config.yaml
gain_aug_db: 10
kernel_size: 5
init: "torch_default"
momentum: 0.95
Rows from block 13 of a small sound classifier, named by matrix and row number. Each number is 128 + 32 x the weight over its row's rms, rounded and kept within 0 to 255. All counts start at 0. Numbers have three digits each.
After each channel's rows are labels from the 100 clips, of 14976, where the channel reaches its highest value: "top examples" is what is common among them. Only what is clearly more common there than usual is listed. The data: acted Russian speech (Dusha).
# c30: last pointwise conv (model.blocks.13.c3.0.weight, 192x192x1), inputs 96-191

c30.61:117156158086163088075098160113174126137173175096154170139094134107171123100128097177133156074112186136114104085138155133202117120120187165112126087072067152091089136194193154174122136098130140128104100135107096153113168133183141119122093180168083167154104135094126126176141142144162096160
top examples: emotion: angry

c30.38:178103157202156132146125090094168136236114082128110097165099152122146068143093091147129142165124145248121154098121080065116145143140128197110114124111137124094164113079127155172167143145137114145100082118153155126163133130141145124133063131103099092211128118100127191105099129090120125113
top examples: emotion: angry

c30.175:137190133115108107115124139140116091095182184138158134134119065126133058108090140164181106093188150157142117193105124135139141114132110164103072138170094145159103117083085086134179159081140082134135176147110172165095101109148125121064171145157090101131180106159135178097122129116152101097
top examples: emotion: positive

c30.87:195115112140080141153204139169067125136157094141073131132143124138127116151110151087070203131121151110130081098098168080089145092118132143123092115138136145147189105070122156130187108126159096121111114151142134121151089111114095076119171105122088143100134109119117101171158151069131129104
top examples: emotion: sad

c30.174:138088072136120115129159120135079103169186151149139126123144112131151119163114198112130173136081138101090165149166191192122079077132119146104106113102140151113104133119146161127093161157121079112121156151170161102156119104098081128106126099077137120145163119122109203168097145126136184121
top examples: emotion: positive

c30.179:144076115122146121141079123152102178148120156156150117135126087201153103125076069140182140091135108108098069116119139185122109154195145135155052063106166070068132124084157194129127057143090131131160100107060151146129131149101112123130102088130150166069159102169125090146115082040182147193
top examples: emotion: angry

c30.20:141148100087126145150153194130172161169130150132110118174119138125134121206149057156099134141147129203140101068073110120187111095080176125136140134070076089147208096097136112100111112144144124102174123200152144188162143129102136090058138150075161107092106139111159131133115136119172144126
top examples: emotion: neutral

c30.28:131114148169084111094077152052128126104118063155126120164119112143165128204171161169101114167154120115121149070117154177100128159083150101088167112130081134104148176149118142096121124081135021106109112123063195099136188131108141136173186131098100200101161118125079148149117139156132103152
top examples: emotion: neutral

c30.92:091093127085106160170146123109138127112131110099087126154113122087159140136117115126141170165140109151124130200142132072188088088147140119090112066119186115100127167150200090150081107138103092115080119105121082115120160145212138122148130118081164130129114117148142163136165070144122130128
top examples: emotion: positive

c30.55:096111086030100078108176073087153103198132082182143119130141114140105158171160151084105158117119144067153109108172090170134156186098121137157182069126105109089117125085139120123128119136109121090165115121173100139083120184120124076141135120184138099097146126059138048140154106122138115177
top examples: emotion: sad

c30.94:137091134135076080098125113091158120159111127122135107223167150109118172142094142060121167122130159128152174142083143183155074170130116117111095136102109131143090143123111092122129179198147123120150161097160193157156060067144123122134076096070123100115116169179155138120118158135151204145
top examples: emotion: positive

c30.39:159085124068139109178156110126180132079154086136103137114149111106158137135196119129118184149131193137131116130126136155110181099156141140043131100106077135074128128163126129109100144104167150133124178097129129084103199095085139078194129116139184099158148166135116145133107122152131088117
top examples: emotion: neutral

c30.32:105150114119103157113169155159141132098162162107164097067109142166139137137095127163170099098123105114104103177139108137107116119172133151085159096137121133115121142150135085116106122095124163071122118116127121196118169148152124143118142216135128136163110092144128108118106156068075136158
top examples: emotion: angry

c30.48:146137090134065099145113129089170162125146099090121104159166112096177165057148103147081137072178162150149118095129084148116109083098073115118161128128100144129128129155133182155114177118107200137128166140137134170142157094114215119089155103149143166115125150194121081140146092103095125089
top examples: emotion: angry

c30.63:155159153159156144121085171124157192179136083150127129138144152059177155155106130076075092093082171161124141144103163164122126110079052106072137139161170116151102140103134125123104193159156102131086128126104157188156073144141121115152091108156155143129090113132107179148170085255126153077
top examples: emotion: neutral

c30.82:122100200133120062140106157111122133138120161124120118134165109113068133119127147111108098101124115130087069054114075101123169095130152181084153110155110131083128121167155122136186087080178085197092082135112145143168135120128103124151127184110100098115147100142128113132123067163136122061
top examples: emotion: positive

c30.13:131113162062081109088119171161092151196139146111140080135148126137117168108051153135138148139130063124149160092063089207086151135097164158096123081156155139104106131119112113114105100148128091065166153079087115086137127107129167130132134114141110112074099105163076167128095064124150072136
top examples: emotion: angry

c30.30:098073155142145176110093119097149214147145088170057068124111136102171172162083166104178100107129089119149139142144061111165159083134114123106113109186103174103118093120151158196130186151115100170094092128114149139124134133144071065140108115100067127192086075195107118127076110083101078109
top examples: emotion: positive

c30.22:095079124130107139115113068113169113178089135095125151155136142071126085131108157146138140101197178070174165115151116151026089166114106152134134105122169204119180105197117126116096084110122092159116128144168132053108128147097154146126178096138134160105139123180121172142141106133121123141
top examples: emotion: sad

c30.85:132110154171135057133126129134111212122118151090165174135155119192162157145150145166198144109170188157184142142097083203140088125211155145137111145126145090187127093126101119107099144110178074095137145109136132150131077150153126089111137154123110138123119158116148188146155160103165143156
top examples: emotion: positive

c30.88:079110149206084142128082133150138086161135119127170121056130078111138175113174107134176088190153174094083108069152124171160141110171179148133117170117080100162084100090138123109107131092136128068137166143126087099106191154162152131116166116116152128102119119171125113135118146118155151128
top examples: emotion: angry

c30.5:108184087115126110119175079095096113207086102123113131137126120111125158106143102091117131138125113117168139133127156103155097129113124086074206081127095175099127163137126118220130161181151161084094127130141098129063085106193130090105138166132135176084172143149098120103126246107108141094
top examples: emotion: positive

c30.182:161151092077170098145083061131121091141080185141127161136136133116118141137117154091098080103082150103202110114132118098160131108132151084148098145110117081185133089122076125143140089101133078101130124161155133125100154125112198142119143126184100105129108116092106165140112116123121185122
top examples: emotion: sad

c30.42:089139111097073152162135146178165154122117169131108083127130125219138151100101202188089120170115121139107122072132133118126145082117075085121127049109142088101124145150069104127171148117137118084127145153108106177141133141163133096131088206107133152131100153195164095137140156101141106186
top examples: emotion: angry

c30.71:164122099086108143135157096138102158111156092152126115177176156108092143158115074109068104134081131171155132129087114143140126095138112141111126161147167156113117157132131210133154150163148117098159124185066100096096159114104154095182116176100150163134084128140120168183124118179135189143
top examples: emotion: neutral

c30.44:087076140077110135098136144138130042114076123060155106156134070157099152135112108090053150106063140186114096128079104118101099145145103198131069168159121161138143111078151079139155185110145123087109123176126103084161093130172108086155147120206122138100077128174118104134134055108091161138
top examples: emotion: positive

c30.60:131150140112132059166133128095190213126100137085129191132159094139109170086150122130122137080159109107129096111131095101099084104140117120081143107140134168127143117130139082100132132111166123150125104106091145125113166139119129108168080102154130122085197154172147109148147123102141137125
top examples: emotion: positive

c30.59:175178092127183155138143184048140100091090160116145089130191118099132100137189066083103085075153103163162126128079115146144104110089122123110206064091125176123102124093143137149103180114127116119089133118102134144173148084130110100118146072125101154136158112086167138094154168115140116102
top examples: emotion: angry

c30.70:157107147100130177179121125074143215169179104164163073137143136114164155092126097115147106138086097044032178150156110126120081124161119101094109110137156098132152109173127145072110178147072170115093119161131140153123095150130120104117180135149066198179076155137133104097125164108184140173
top examples: emotion: angry

c30.8:129161128159208079115146146116114206135102196115112147103133125139095158136161109082134131065147108128175100173184126123099094111157133062063086122108131140138145095096110146153091155152113104075194149157153140114178111110173135117140128179126144096119144128125144075100161130119120168183
top examples: emotion: sad

c30.80:142147134123158153063121069082110090144154126190166197116165088143103089109143087095164164151094139111143147132131092151132156077140145122095118127097144083139144140167144144139166152140114112139225107105132122144127142168123165098107146104151116107181165160048149121149123132158071098174
top examples: emotion: sad

c30.58:150095056105153131150175095091137145110115141109172103106161153121112177128092088122077127135118133105119128144099110155115108137148101110137116127146105163156141135180139074108062121069142129136156105082126115094069122105100126130154091091079141136136101163158170097120148118152130098137
top examples: emotion: positive

c30.183:115103126159135148097113149101088140076117150117079173074121105184131145123159113204217106157165126174142141101107120146112135130147120161155113163110112151096078130094086130150133062130131172122112083107129119190169145151160137090142177091164128176168145092179139091089086121140138093109
top examples: emotion: positive

c30.4:081130099126133108187141091154126110103126059114097156044099096108069124181119138094138049174085186111073109123120157096118108114138133115113141177177179153154162174166123120167151083154134130106098146100093112112152133127170149099197097175145171100100085185147110182161163091123121178118
top examples: emotion: angry

c30.0:212124100104093078150066097041113160098112137168145081134154164128110153147131180121126109112071132197144077135103086135137082194148182130081124117223199145151158152098099117116111102182131133092174125103135126121115105089105105091133122094097115119080155156101145092137117127119127150131
top examples: emotion: sad

c30.19:157163163122161133063208110109169125118145174169138127109180107149115195073200143104123148160126121094102126097092191115140180179160098099180135078153183097095151117187075116079150149138126075110132163077173169122151144131158103164119175131116158091109204102115109132134104150152128160096
top examples: emotion: sad

c30.40:147131075129138131120153166151144129200158127165077148122141120131152110176107099104102109125100154134150108150145196163109111112161140121079113084136140127130163146160113118159073101111078074157132061117144127125149132188151121148027151134130139161098165112151160099133127121148048125136
top examples: emotion: angry; emotion: positive

c30.11:081124110139176185113137122092177111124109124109124193131141129158095128149148122148125133102102114116201110108152171136123091112124177159113150164100127150051111132150140063167094148137179110148148115083111118145069130107197115114140101146128091176138076131129089134152099139032142103103
top examples: emotion: sad

c30.99:129179128183149099090078149098115143112033141171092100161108102098139121137158106151097103145086177128081114107085146093089147144138167153136089142100117115132114105084141108230093166089110147172114163084103101187138185186136108102111144144164178073105120157162172075120191112132085167162
top examples: emotion: angry

c30.100:094172129158141144180098107123112080155146116107196100096125145070114087110064180162109108184159196132126123161125142111120100114122123093120162097104125124146121121119078072204150078129144169097156174091121173118163183078151169110177176169112157129115075136116146110116131125122134156121
top examples: emotion: angry

c30.2:099191133131174140143107091114168141198147135153132161160136134177132086149174132161048112117121100114113131127151201135148190186117114122115132168178113153125140081131170112101153153099139137079199151122096112069133126089087096115052154097092164149122163190114107181074122054133124121138
top examples: emotion: sad

c30.52:175128117132115139110120167147080114087186148169148165135123127080138093140073116093126104104131119126147154094176139091125170098102163112129130129130208142104150102100134134111135113121208128170152117171137156105116098146121118104095118123131077114177113090122134123150152177152125116091
top examples: emotion: neutral

c30.95:151184105105121105126212114144169123146117135126098092113161118166109148123100146123094096102118130096185121126113114110142147118132125146129086123089210109150126130092102135105145089069108127134195140131113136115126151111151102136084089110099146134099149119101121084149112160113158143155
top examples: emotion: sad

c30.18:151077134082112155077122122089100086136156065155107174120141120201125143125117130166157095149151166101125173108135165143117129189204150110190177083091156153089104144074134164134111170135135047135090116140159101131140145066112147116134154159124167159108120115157124119181131129126177187119
top examples: emotion: neutral

c30.24:104119153123121173132121180159119103122068090110157173186118084117129138150169150186224118165178128161118132128116166193118114118180119174138127142120081128126116086167126161133080105100092171121154139151151139101099141123186135114150080130097126115112082167112096125148150172105092134167
top examples: emotion: positive

c30.176:153137134123125146154127115159085134157110143114135131140115126142162086125136159133085105174135093099104139154092162149134135097193128161130161158130118106117124134112147162169130101146165110105148139140177141096098156211076111133119144140115138144124165132177088093145095150121137105161
top examples: emotion: positive

c30.51:093188165139135071107126127150114109154174107091116097114153141111120119144179129164135143054158112081121153138106125137105139136035087095130134149161097127166080121218169111147132128096124132175159131154095134142151071107113131111150142126145087142095140139150121155139105152099155131125
top examples: emotion: sad

c30.1:102127113133084165180150099163179147119061108106113117159081105095107133095146130146100127145140159189122212057120153121107096095129109129090131069148126135093135133170099069122158173105199101157123133087121149150154079108182082144083113203064108116140159157155163126182158110108107130191
top examples: emotion: neutral

c30.96:116107093177163119099159107098109182147126142142094097131100132126162083131110147161103124099161135177087103160102229121147101127214141130134094090082144127101129098143127153152062166139100150181106116173147139115196112183099109081167070188166149106165123078126202115088172145085153116149
top examples: emotion: angry

c30.76:124145159126157222125150131139163122114163109139141086084104137075097109156088120124187087209125084097140139140121143081090133135113180096094104122113100084088125105100086116166126086131101119179088188156158119102128162169113109096175107107146144140153118056095123135071145138155088091164
top examples: emotion: positive

c30.26:136109161209106143135127138192156178123146175106178116140092131155114122096143117119142127158111102123161149123161096190163131074094121182134130127125121109122149168131156137159093144108169112078135079143139162206101121167100108101134186161124089103119081102157041152117082119114115129096
top examples: emotion: angry

c30.6:123138099078086149129161177169094108111054120104132144130084145127094102151078158111110105122093128159088120156136164056156120162108127160169123153094219169215108151150137139127095125122082174106134096127184104150123111096096116098128149143105166086133130082128135102069069127097107130186
top examples: emotion: positive

c30.47:105106169155134189069112135108126165130122143123185147092097175162083143121129166107163107110127098088172124128130149187107088105160178148054101084070081155095173153144135176184176144131151199126104154161123114145092086150135104176105131133127097113124074076172055117129155105073092134164
top examples: emotion: angry

c30.173:099118156151062140148100129100112117130137110192141072136173183111182103127122128101138123083106090105098161127175108158151157155170176108164129136121118112197131192118134115024082065120102089125142148167128170147190091153160076140097156112200155159093143105180092114122097162089149112098
top examples: emotion: angry

c30.45:112126116087140192178139158127145087091142139097134110066089085128154175120161097154139104156141123104103147172165126131077137111077060123105101093079108152122153148119121120186131119124130203143136188141141114157108149157090137139214126146127107124152119073103100121142088104105142126072
top examples: emotion: positive

c30.21:121075120104105169128117143153154137134185086147113108111174149120135171093137154091130133185170230160138145096156126139128138110111183142152136134144100162137134141090174176050158050065124055131131161149116098155125144166183162114163101123150146162118131120195136096157116088126065147091
top examples: emotion: angry

c30.10:074162125160144122175105110114121145104144100144091118166137124143138138141166151153067092151117156195135074146118136198100076152071169144208140174146095136054158138111077111138142147149183060052117171133118110115113076116141077165144114138144090106091118104173107134120148114147151118113
top examples: emotion: positive

c30.86:154141073086181136149095093083049129112131110151188167138130127134067103123127095130046129132133141143081099101122129155150094160114103137187141093199162146074184115174125124047120128128127116154198096163114132126141097053120171137106093093130170128157150139075131109109161125121177104153
top examples: emotion: angry

c30.97:130135175121085227090089133191118187092144128143056157130103115097115100132138128150157127065094096105158158140143136124102078094206106094085099118132104126184133112138159081137162167110124192078109098121142085165111121153102078156105141101119151150103044118187128113155116182127164058146
top examples: emotion: neutral

c30.73:162183098096120106085182059091131060159100116132146061163121174108131120164144145094107149129151100131136126085110129187121077102120085143145147138179172132115123124171096103137168121112118098165199085169084110134111119138069114077076089088151106129119135082121110132096107102111129071131
top examples: emotion: sad

c30.172:125050160107155155189118143132187137082100128077152133090069146081097100079103111126142163181091113121184152173100163117140153182133163160112141073179148135174096174094163115069143101079066140112126170159147118120150112096112105131165090108105149144169095129091125112132113155135113143105
top examples: emotion: positive

c30.84:113091140140161105099169129092090119199152104133178115072126090161135094124074088092148131123102158076117148123078147174133105126091084100104099041117104089150123142132160134115140135148192127128119146127148149156153127120089117123086119068125074152143112192048165174109128129103142211184
top examples: emotion: positive

c30.187:047092119101134093120164128152161133111161206148128122125122126126160140159182136135083232107155147117135150114143137160090163176186141119120081125121120091107118122144110093140118116139129060143062160117108120109143115119114097080120151117087083150079163089086102076139130071107098097111
top examples: emotion: sad

c30.12:094113116190130185155155158190109104130107123100131089130053110049116080165157183147062092174161132160139133116101140132126116130068120094116112096108098081091100153123140100139094088125152120121111088139094097121159108068136056193096193160098121078167130174108108101131102134130143097140
top examples: emotion: positive

c30.56:153099174116125093108116158084064091102084161123108140132137113178134096184151131084111164122071078167133046130113122115100118096083152179153121089103098093101127125142141128163163077136122165109138154090099088172099142121103138096125116178151144147083219144139151129106089101103115113176
top examples: emotion: sad

c30.68:105122113146105023105154153125131119128164159116107111154135155068158112090178144202109150142081133103125146067138070117150083154151081140131113079173127146140113113125132069092111117171127115114194131160128124119123095124144096183137159111151119159147142094196097159156138121131179126071
top examples: emotion: positive

c30.81:144136083099065143138134088111113097068077076105101173132147104093085187116130102085182096184106196129124097110125147086115134145152116110158141146161068167161092091163153090138154213128139184108126170153125114114156125139104101132117094116177138145147132132081148164138184153142126177120
top examples: emotion: angry

c30.17:182086171170193128153144137108129144089104116142090115139070141079110094133142103132190107117081186120155090128122144129124124120156103114156099147136103177155133131076158145187161209133158160117075146125102110142180129129130106142157100180163088093156166155083193153127113121124095154188
top examples: emotion: angry

c30.14:118135119106094143064084146184108088118107114122124135124113149125168070146148142116155130104164076193184100153117147121088099107115173098154096122108132164128131143130127088114098142125065115127096102113138139097151081082101094145172137089070097070146128108144086147138100162126134184111
top examples: emotion: positive; emotion: angry

c30.23:114148097136126133122144040225132138145170153133154139117099142093107186121182119132141124114063113120116150115119125155137152199194122189100170167185111134140145151084095107113142153119138098113156116119076109151075113131120151126094152094157090143126132161135083179105103107122078134139
top examples: emotion: sad

c30.90:134131130122073079111108084063133105087138091101142150123136144110162110085080174125116131177184132126138134126101110198132161127108142140124151102135142111140146137093092105068083152107127114166080142137116114188100138167134098104074158107084100118107164121101103165132155155168107149098
top examples: emotion: angry

c30.69:146132101143135167106135145126139142099191166173131076166179133070111126098151169157096077108118176082160146136134199142095089114120180153152077093093113117168115100157150122056152191149157049116099114095147143136097078142088135056122112101140177181175160185132178058111129135155147159079
top examples: emotion: angry

c30.27:104101154149135172141070123145068144066144166114111120159147111176162152134173129140105149151134097140112117186135131143125097201130124144133149106109136124138121061177075128155125120125086067122080069102127096111110114088145115150066144114114182116103158120131151196108145108221119108154
top examples: emotion: sad

c30.189:110121166143175183129134171138143146097163133135176058135169121097162108107089128162139111130102013118054133143133199114122114122072122163107065146157109107130165165157090128149102130099119195083136178112132117077101111158117171141169104169107141134124113126111165128131043168124098131103
top examples: emotion: positive

c30.89:091218151165142117125131121124094103211107152156141109155141137090081193149147083067135103065098155144098080158146088110116160157090137119103119121139117126162088105134150152138162075123107158152169088154189123103075128161084141131115101098125140145114132153128095154140128150131131145114
top examples: emotion: sad

c30.178:051142152125100139093080107119111074145144138132135094128139180126139147138150104133206137145095147142108170166170126166095167165129148136129140153155227136107164099155093122122112111139097086088124089084139145168126155110166080183114110064144161127176150142122146150125112120121189064163
top examples: emotion: sad

c30.33:132116114166117077124136100115142110072193154140120118204140074142157151163109148155130125102113132180120138168070159105170113166088160131135116158131109119122158104078103140117158186125175112165156121198134049097103110120132152085131030142096147110136153130101124062093166181106108113191
top examples: emotion: angry