{"model": "sound classifier", "dataset": "acted Russian speech (Dusha)", "train_examples": 26041, "gain_aug_db": 10, "time_shift_ms": 100, "n_mels": 64, "hop_length": 160, "input": "log_mel", "spec_augment": false, "win_length": 400, "targets": ["emotion"], "num_classes": 4, "arch": "ecapa_tdnn", "norm": "groupnorm", "activation": "celu", "weight_standardization": false, "depths": [18], "kernel_size": 5, "stem": "single", "widths": [192], "loss": "cross_entropy", "init": "torch_default", "optimizer": "muon", "muon_scale": "match_rms_adamw", "lr": 0.0017, "momentum": 0.95, "nesterov": true, "orthogonalizer": "polar_express", "adamw_lr_other_params": 0.001, "steps": 4400, "batch_size": 64, "epochs": 10.8, "lr_schedule": "linear", "final_lr_fraction": 0.05, "warmup_steps": 440, "weight_decay": 0.2, "adamw_weight_decay_other_params": 0}
Rows from block 13 of a small sound classifier, named by matrix and row number. Each number is 128 + 32 x the weight over its row's rms, rounded and kept within 0 to 255. All counts start at 0. Numbers have three digits each.
After each channel's rows are labels from the 100 clips, of 14976, where the channel reaches its highest value: "loudest band" is the band of the loudest frequency at the time of the peak. Only what is clearly more common there than usual is listed. The data: acted Russian speech (Dusha). In brackets: how many of the 100.
# c30: last pointwise conv (model.blocks.13.c3.0.weight, 192x192x1), inputs 0-95

c30.118:075165176141140186139070141138190045107109124098193112069185110172111169151158145088184091106173054093107153091168181118092105122110174154068147107145127122064117164129138150144141161129067094102157173127112130122115130109149115104119142123072174149180127029116122092143124117121084176139
loudest band: 500 to 1000 Hz (49)

c30.60:189197180137113145182162115126154133091125138075118123172209099133099072099181109093047143177091145142197190116173160099124086093145107121137140126221111079105146106213137118094104114127099137144129127118134056112165089153139131102108131157125178156058147125163151098120102160172113068134
loudest band: 250 to 500 Hz (44); 500 to 1000 Hz (25)

c30.7:090118124063116122138139128174133156174204134173083142156099176074107138120100150175147141147122092144147178198184191145178178158158117128207126134132127107118134117107105135048140121164090111119111172180080130121187115178116163094119078123153175095140133136173067125122111166106129128124
loudest band: 500 to 1000 Hz (25)

c30.145:115151137163041170098075131159145074138158172077162140109206136157116180093167101138174123133126137115184094123140054150086141150138136186088161149102157149063151118151150112087122075125127100118176077163046059111113118114162131089106101117097190078112070151109105108127124128135103126192
loudest band: 500 to 1000 Hz (32)

c30.102:175116177145116119077142181165119134095087168103151113162230125116109078128104108097074144151080086102133179126147110149140150097132079086071143096150129145141129155142171155169107118189081143086180148113056123055104065121143166168102160154107139133117155125164168114082147142115069099135
loudest band: 500 to 1000 Hz (38)

c30.177:086039084110137141123077087087080108146122070117133116062152124160123148128103071125159102204121140159163122152123153116136109094132112148112168127118104155125059180140125103129171093111148186207117105075106094124106077151171080101163180204068131174113147139075193143133115133098117121143
loudest band: 250 to 500 Hz (44)

c30.66:112170104144142154175105070071112128152107115147075147105108162097095103150131179141108166137147132123117166128147160152156084140141113135083190189102133104104123134163098107143119133096117075099063139100141067060088101086112204166149216131132123140107110137069167157104093110152131092139
loudest band: 500 to 1000 Hz (30)

c30.15:092087081059207152176079094189119137062129142098131125100148135147140134138117104170132106171038128130107126100099113126139182142185097158143139091132124132101104107151136122123135137139126120159190115164106169145153168145138159118142184164177110132173133142091139124142143099106186109183
loudest band: 250 to 500 Hz (41)

c30.166:102135094109154151125102116146142141128162082128144128149128105147109113142198107170085129124116066147163175133143166075110127212144156119097096190101146202103144146087157163144102156108152134120087172153160151182097154093159100147148151118138140137080107105108171086118130083081119098091
loudest band: 500 to 1000 Hz (42)

c30.140:122163165102106096168192148119118111146064080118078100147109108149085093176107118114100159077148113092112111075136180140092107125071169139108113157173162084184131121135160129110093090141158148133121104098142147088116089124076114126130096111090042151149138126206150141112138119073135099115
loudest band: 500 to 1000 Hz (39)

c30.105:134079133113181121128135139147120174155105160085163131141139171115083159120126104112091140118140159137116118192186134147179168115127118173121140146096146160215103094115115146156176082106156120084076105097126101144092137124106154092127113096165115154071145156115146103126104133109077134134
loudest band: 500 to 1000 Hz (32)

c30.55:194107170154112105130153108162174130179155167120070088126107113095081119147169082146130128135189197130158135178175105090143126113154097147095105098150131123120126080170153107123140203150148137151167102122088067107130187133125071164138161136086142135170134121114139132140167103121160133133
loudest band: 4000 to 8000 Hz (29)

c30.131:116207132177144174156096164206137206116150151127137097159075181157147134186146174123060152071093148092135151202135122092128192134154136100169133122114130103118128127157138185137091112112059080116134127110101100052146114157082113174110124114171116126088118137169084156123096109160107154190
loudest band: 500 to 1000 Hz (48)

c30.146:124084100070110186137124136098070112125112125104113186205134088159093111193129134123121092129099154149075126119063083161106117131171105080121164132159079160148190155103083169089150180178159148166168112121072123147138079098131149111097087149151085144135175179158108075100133134158144122110
loudest band: 500 to 1000 Hz (37)

c30.84:158132099166211092121114073094140154176121148095126107118107115143115170142090124144162113060126192152102122162107168156141107148144130088157123123119076136112174112102133123067110169158121154142192137184104153130108172132141137166087138150196104105137081089185138105146057137160133118098
loudest band: 4000 to 8000 Hz (45); 250 to 500 Hz (41)

c30.189:099116146169162101145127152167106123084087180118153066077187145106166075153141107103174172093096099031094071137119135165133131129104083175098146146139127196077097123150133124104082146127130089153136109087132170102159111115124128094103162151153117132159116152116094117167152130090168139104
loudest band: 250 to 500 Hz (41)

c30.183:169078167118149132159131183064083133176122176095119155105115130113170076107134163133112165161101097117082177122074156112176126080112095135063126149162145122200105115119141083135138128155159138104093150066107095061107087143127083170139176152170061089095105126090120175097143143074122129139
loudest band: 500 to 1000 Hz (36)

c30.76:162144175118155084074113163146198121161060129156143112141134117114104158084095114082136118137103182163087116169132122152159092115064080087143090155155161101146139115094074180156129101122165162095110113083142141212183120091164179150121140155110121138117203152139089140092154126125140170111
loudest band: 4000 to 8000 Hz (30)

c30.94:134090119152161163070131119192163188121172108091118159132043118127166121114079154129143053116155124134128096121059136113124106147097166109113106080115103108139049141118096123130149126115116133184173167186083193181123120126102126138136143118113100169110116117115069124126153150109107087172
loudest band: 4000 to 8000 Hz (30)

c30.27:098113133176181186117180114141113128185159142115119093167169157154130125106174089116157208128153078110168138091149097095137135116117137160151057129140090084116162119091165128126174139166136087128133102100115156147178056166066114066119164166074115148077151177136100123091153162086086123130
loudest band: 500 to 1000 Hz (35)

c30.53:083084117101106100145116186071110125105140128135132139091142115101142158100112167202112122112118144150145117056132179120131160169129118088162128106118128100122145111085105126099138141078060126073158183128102192007097148107112069106124096086141109094129121122108154202136148069090168084144
loudest band: 4000 to 8000 Hz (46)

c30.45:139125137099170122119156167139156102049112030112168126147108106087101095097133103200142109174134105112079160076062126104127126166106113155176111064125154136113189120075145126151078128124106128139149177191156151160132180091190184134141120149126064090140116108118124146148126124135173094062
loudest band: 4000 to 8000 Hz (45)

c30.93:184145104137142096166170197198114136226198090146139098123107116052116160084158125057094109124099135087142159148133097153102116142086136148133139123113151116100092197091137131152132141126149051163123140096071122123140178094145217175147083099147100113100153091199121115157119103062172125116
loudest band: 500 to 1000 Hz (41)

c30.123:112128122093086040103183095167140152162129138095117120184147164142127163061202182116142085123209114145128088119101138114133143100166104131124177100183147132146146144156107088129163145146119127186085219082110140134183156171136139102159099158172179103137124108159140155138121154116103160060
loudest band: 4000 to 8000 Hz (30)

c30.110:143152125145138105118101105200189156120089105119096174152070164130097096170146133147116115093163152124137109156113156172166138163094180083102105130120113115127124062150102130138165111125117087133143181069118109067111178079105224151095195127111062118113143121118077122126154130116075138113
loudest band: 4000 to 8000 Hz (76)

c30.128:191144174068110133115117174215122170139110068128099140111106093159116120108130109141086140143156080089153069109160105125097080116115102147085143154093111138090148123121163099127107145135094130104118159123108150207166113132160112156103150122171054105107128141114171106105147143147077123139
loudest band: 500 to 1000 Hz (26)

c30.20:124071131128129099105108124105122167042093154093159089134171168173123065084125113116194085164127137111137096096109114091124050117086141105134170070123130062121121122091146131124192144110153166147152092082134080144109108141181118161125171107127131053117147137124136135137133107156136129143
loudest band: 250 to 500 Hz (43)

c30.62:131166134134142108119154153148124139172141092109185117099151105118135172120139161143151138142065169144078106095140171089150145075110153191077123170083120106070146160195122136078109179100183118123124116142098130144154074107128188076183155150140169086164151102063116138085142103146087126133
loudest band: 500 to 1000 Hz (27)

c30.64:165136132131133091121152117127116149178130105135099156203133151089122111126071130128157152141137162131151118131174095150101134086065155082144092158096100144127091156107118133106112105103087043125182130139107159165160106137136109151119122117121111110041121131149102069154140117152113160127
loudest band: 500 to 1000 Hz (58)

c30.72:121102135165101156157166143098159070090106098221177151056100128128140118099127116163106156150145108146121094132138121103127119062093104205146094120124114117101164098145131137131084135094149174048075117142142105194148091177157147151123134182110104168122134164134191114131120154105131129184
loudest band: 250 to 500 Hz (42)

c30.4:122113132075128131099137139112103095126057141119131107133132130114111109168137064121133053117119066086162142164115123108074103137130170092125124114078129076133102118081093153079144107173132151164167169141108160121126064133117114119092176101112084150126157113186192169091113149086139164103
loudest band: 500 to 1000 Hz (29)

c30.91:111156170140136120177121098105141137145111073123160097114082121142138164149127149082095103136178064134181119089119084141094109119148133217173121164138122145125182164094131111145178116137117093120119158176135060087120167105114163105146102153149153130149151115147120111163146168138101107084
loudest band: 250 to 500 Hz (44)

c30.85:139170113080148077157106116138111209139150168063154088142106111099104094139157112165129131142136135144116097130096142085091179096121099159103163168146116140131068145138130119085097078150076107160097130052094113056109096170060122096158160098131085100131144136106104084136156142132104068090
loudest band: 4000 to 8000 Hz (62)

c30.121:160123118108081129112147087112140118140105108099140152170064087168173185191112173071098148177177091055109124135093118130076131098118153116133098114218147129119144161159156110101113173126096121079119143150122086104137176143095137127183165118175227134121142097091128119173167133116086084075
loudest band: 500 to 1000 Hz (46)

c30.23:138084131032140189190170099119210175143154099151141100150099141144104161158153099117113100176186145155181115167102119098103137146139117115179148159117059069133118084131093092082156158136094137173144140128175119135156085134105179144176142113121059141138075105116112197119127091151134124127
loudest band: 4000 to 8000 Hz (27)

c30.97:122156098184134106081136177154150110105134133117124108108140150127146058071104160106125099088154155120155058117094116176118123130101164177093159099151137117090150119130133107122086196147180131201107101124109176130097151143102148136142126166170119112139067138121159201144125107115119140097
loudest band: 4000 to 8000 Hz (28)

c30.17:136120119119086120110124140133069077134036027178143127148140148098076121155168069155072084113113132050121147117098092144048115142140129058111158083092140127150160127116111103105093167155135114163144157142178115139153122111083128120118148085126089121106091100182113149102116148148105130085
loudest band: 500 to 1000 Hz (44)

c30.89:117106156195124109162214129132188132171157135119126148117058173141166096121134161165123104097142213136165170154033091155131080162138178114145149107087145136130092186134103113109162130091149158115170096104158096178056057120112159126130127144163121158151112123112137159136111092145131212113
loudest band: 4000 to 8000 Hz (45)

c30.178:156117119090178149082196124156144139151114127135117076167238141200075125126132156117117170112113132118109191106075102082124115105159102142169132116152106125060141154102080096130144117076140175122135127111169135161167092119104179070092092148127158149157138138124058192163136142160125118111
loudest band: 500 to 1000 Hz (37)

c30.188:125103144114135135155136121111065147154137156105107137101106190112100068107124122109085144103143143129148126117098143152159124113130119099073142097189105118088027095122167162132126132085129148104071104178119107119112162103130039074103103111136160155076071170134192175215173157086132111118
loudest band: 250 to 500 Hz (44)

c30.106:107157170165159162182127195088114124150089086099093137133115202123091105135139182096105131080163157084118093092163140109154120183098101161127140187119121091171118110090134091115122164116114130107193163162129119103116144088152142121123184101133138093070129157162132149129081160080113122063
loudest band: 500 to 1000 Hz (26)

c30.67:108082147131139159086162142190146135159114171121057171157139143130144172190126101149144155106135154139144170150146110162180149088191151176115193058106112104083141119138191197124174133087045109127117182122128152108120127118103160122104122127140109142127071142082124200164084065102126096108
loudest band: 4000 to 8000 Hz (32)

c30.77:109108080124127115085183146113145094110146163164138131151085113128105176080109129140174194166107091122135161116118108189141112149154164148042108147108138166110140058160116111132103087140080116212121171155132139150094066150108133126164126182133071145085141074083147130118114089069141154089
loudest band: 500 to 1000 Hz (26)

c30.137:127086174110143138099086127102106089129155112240186089065105111170081094132095100170102078118142152101156098110181121133162135075110138201076149075135053176085145140108098088112146108170175115128141117114167080126154100141110204145132156121157140127135138103116172096158131194133129116099
loudest band: 250 to 500 Hz (47)

c30.47:108157092119089113079188087155114126102125113094129135098090159204093137097113138100101078148145114072191186139113088125117090110119109106086132122144168124096123095115120165136090108166148136208088156174059147170145155133101124096086135145136106144108106101116140116108115155141167162078
loudest band: 250 to 500 Hz (46)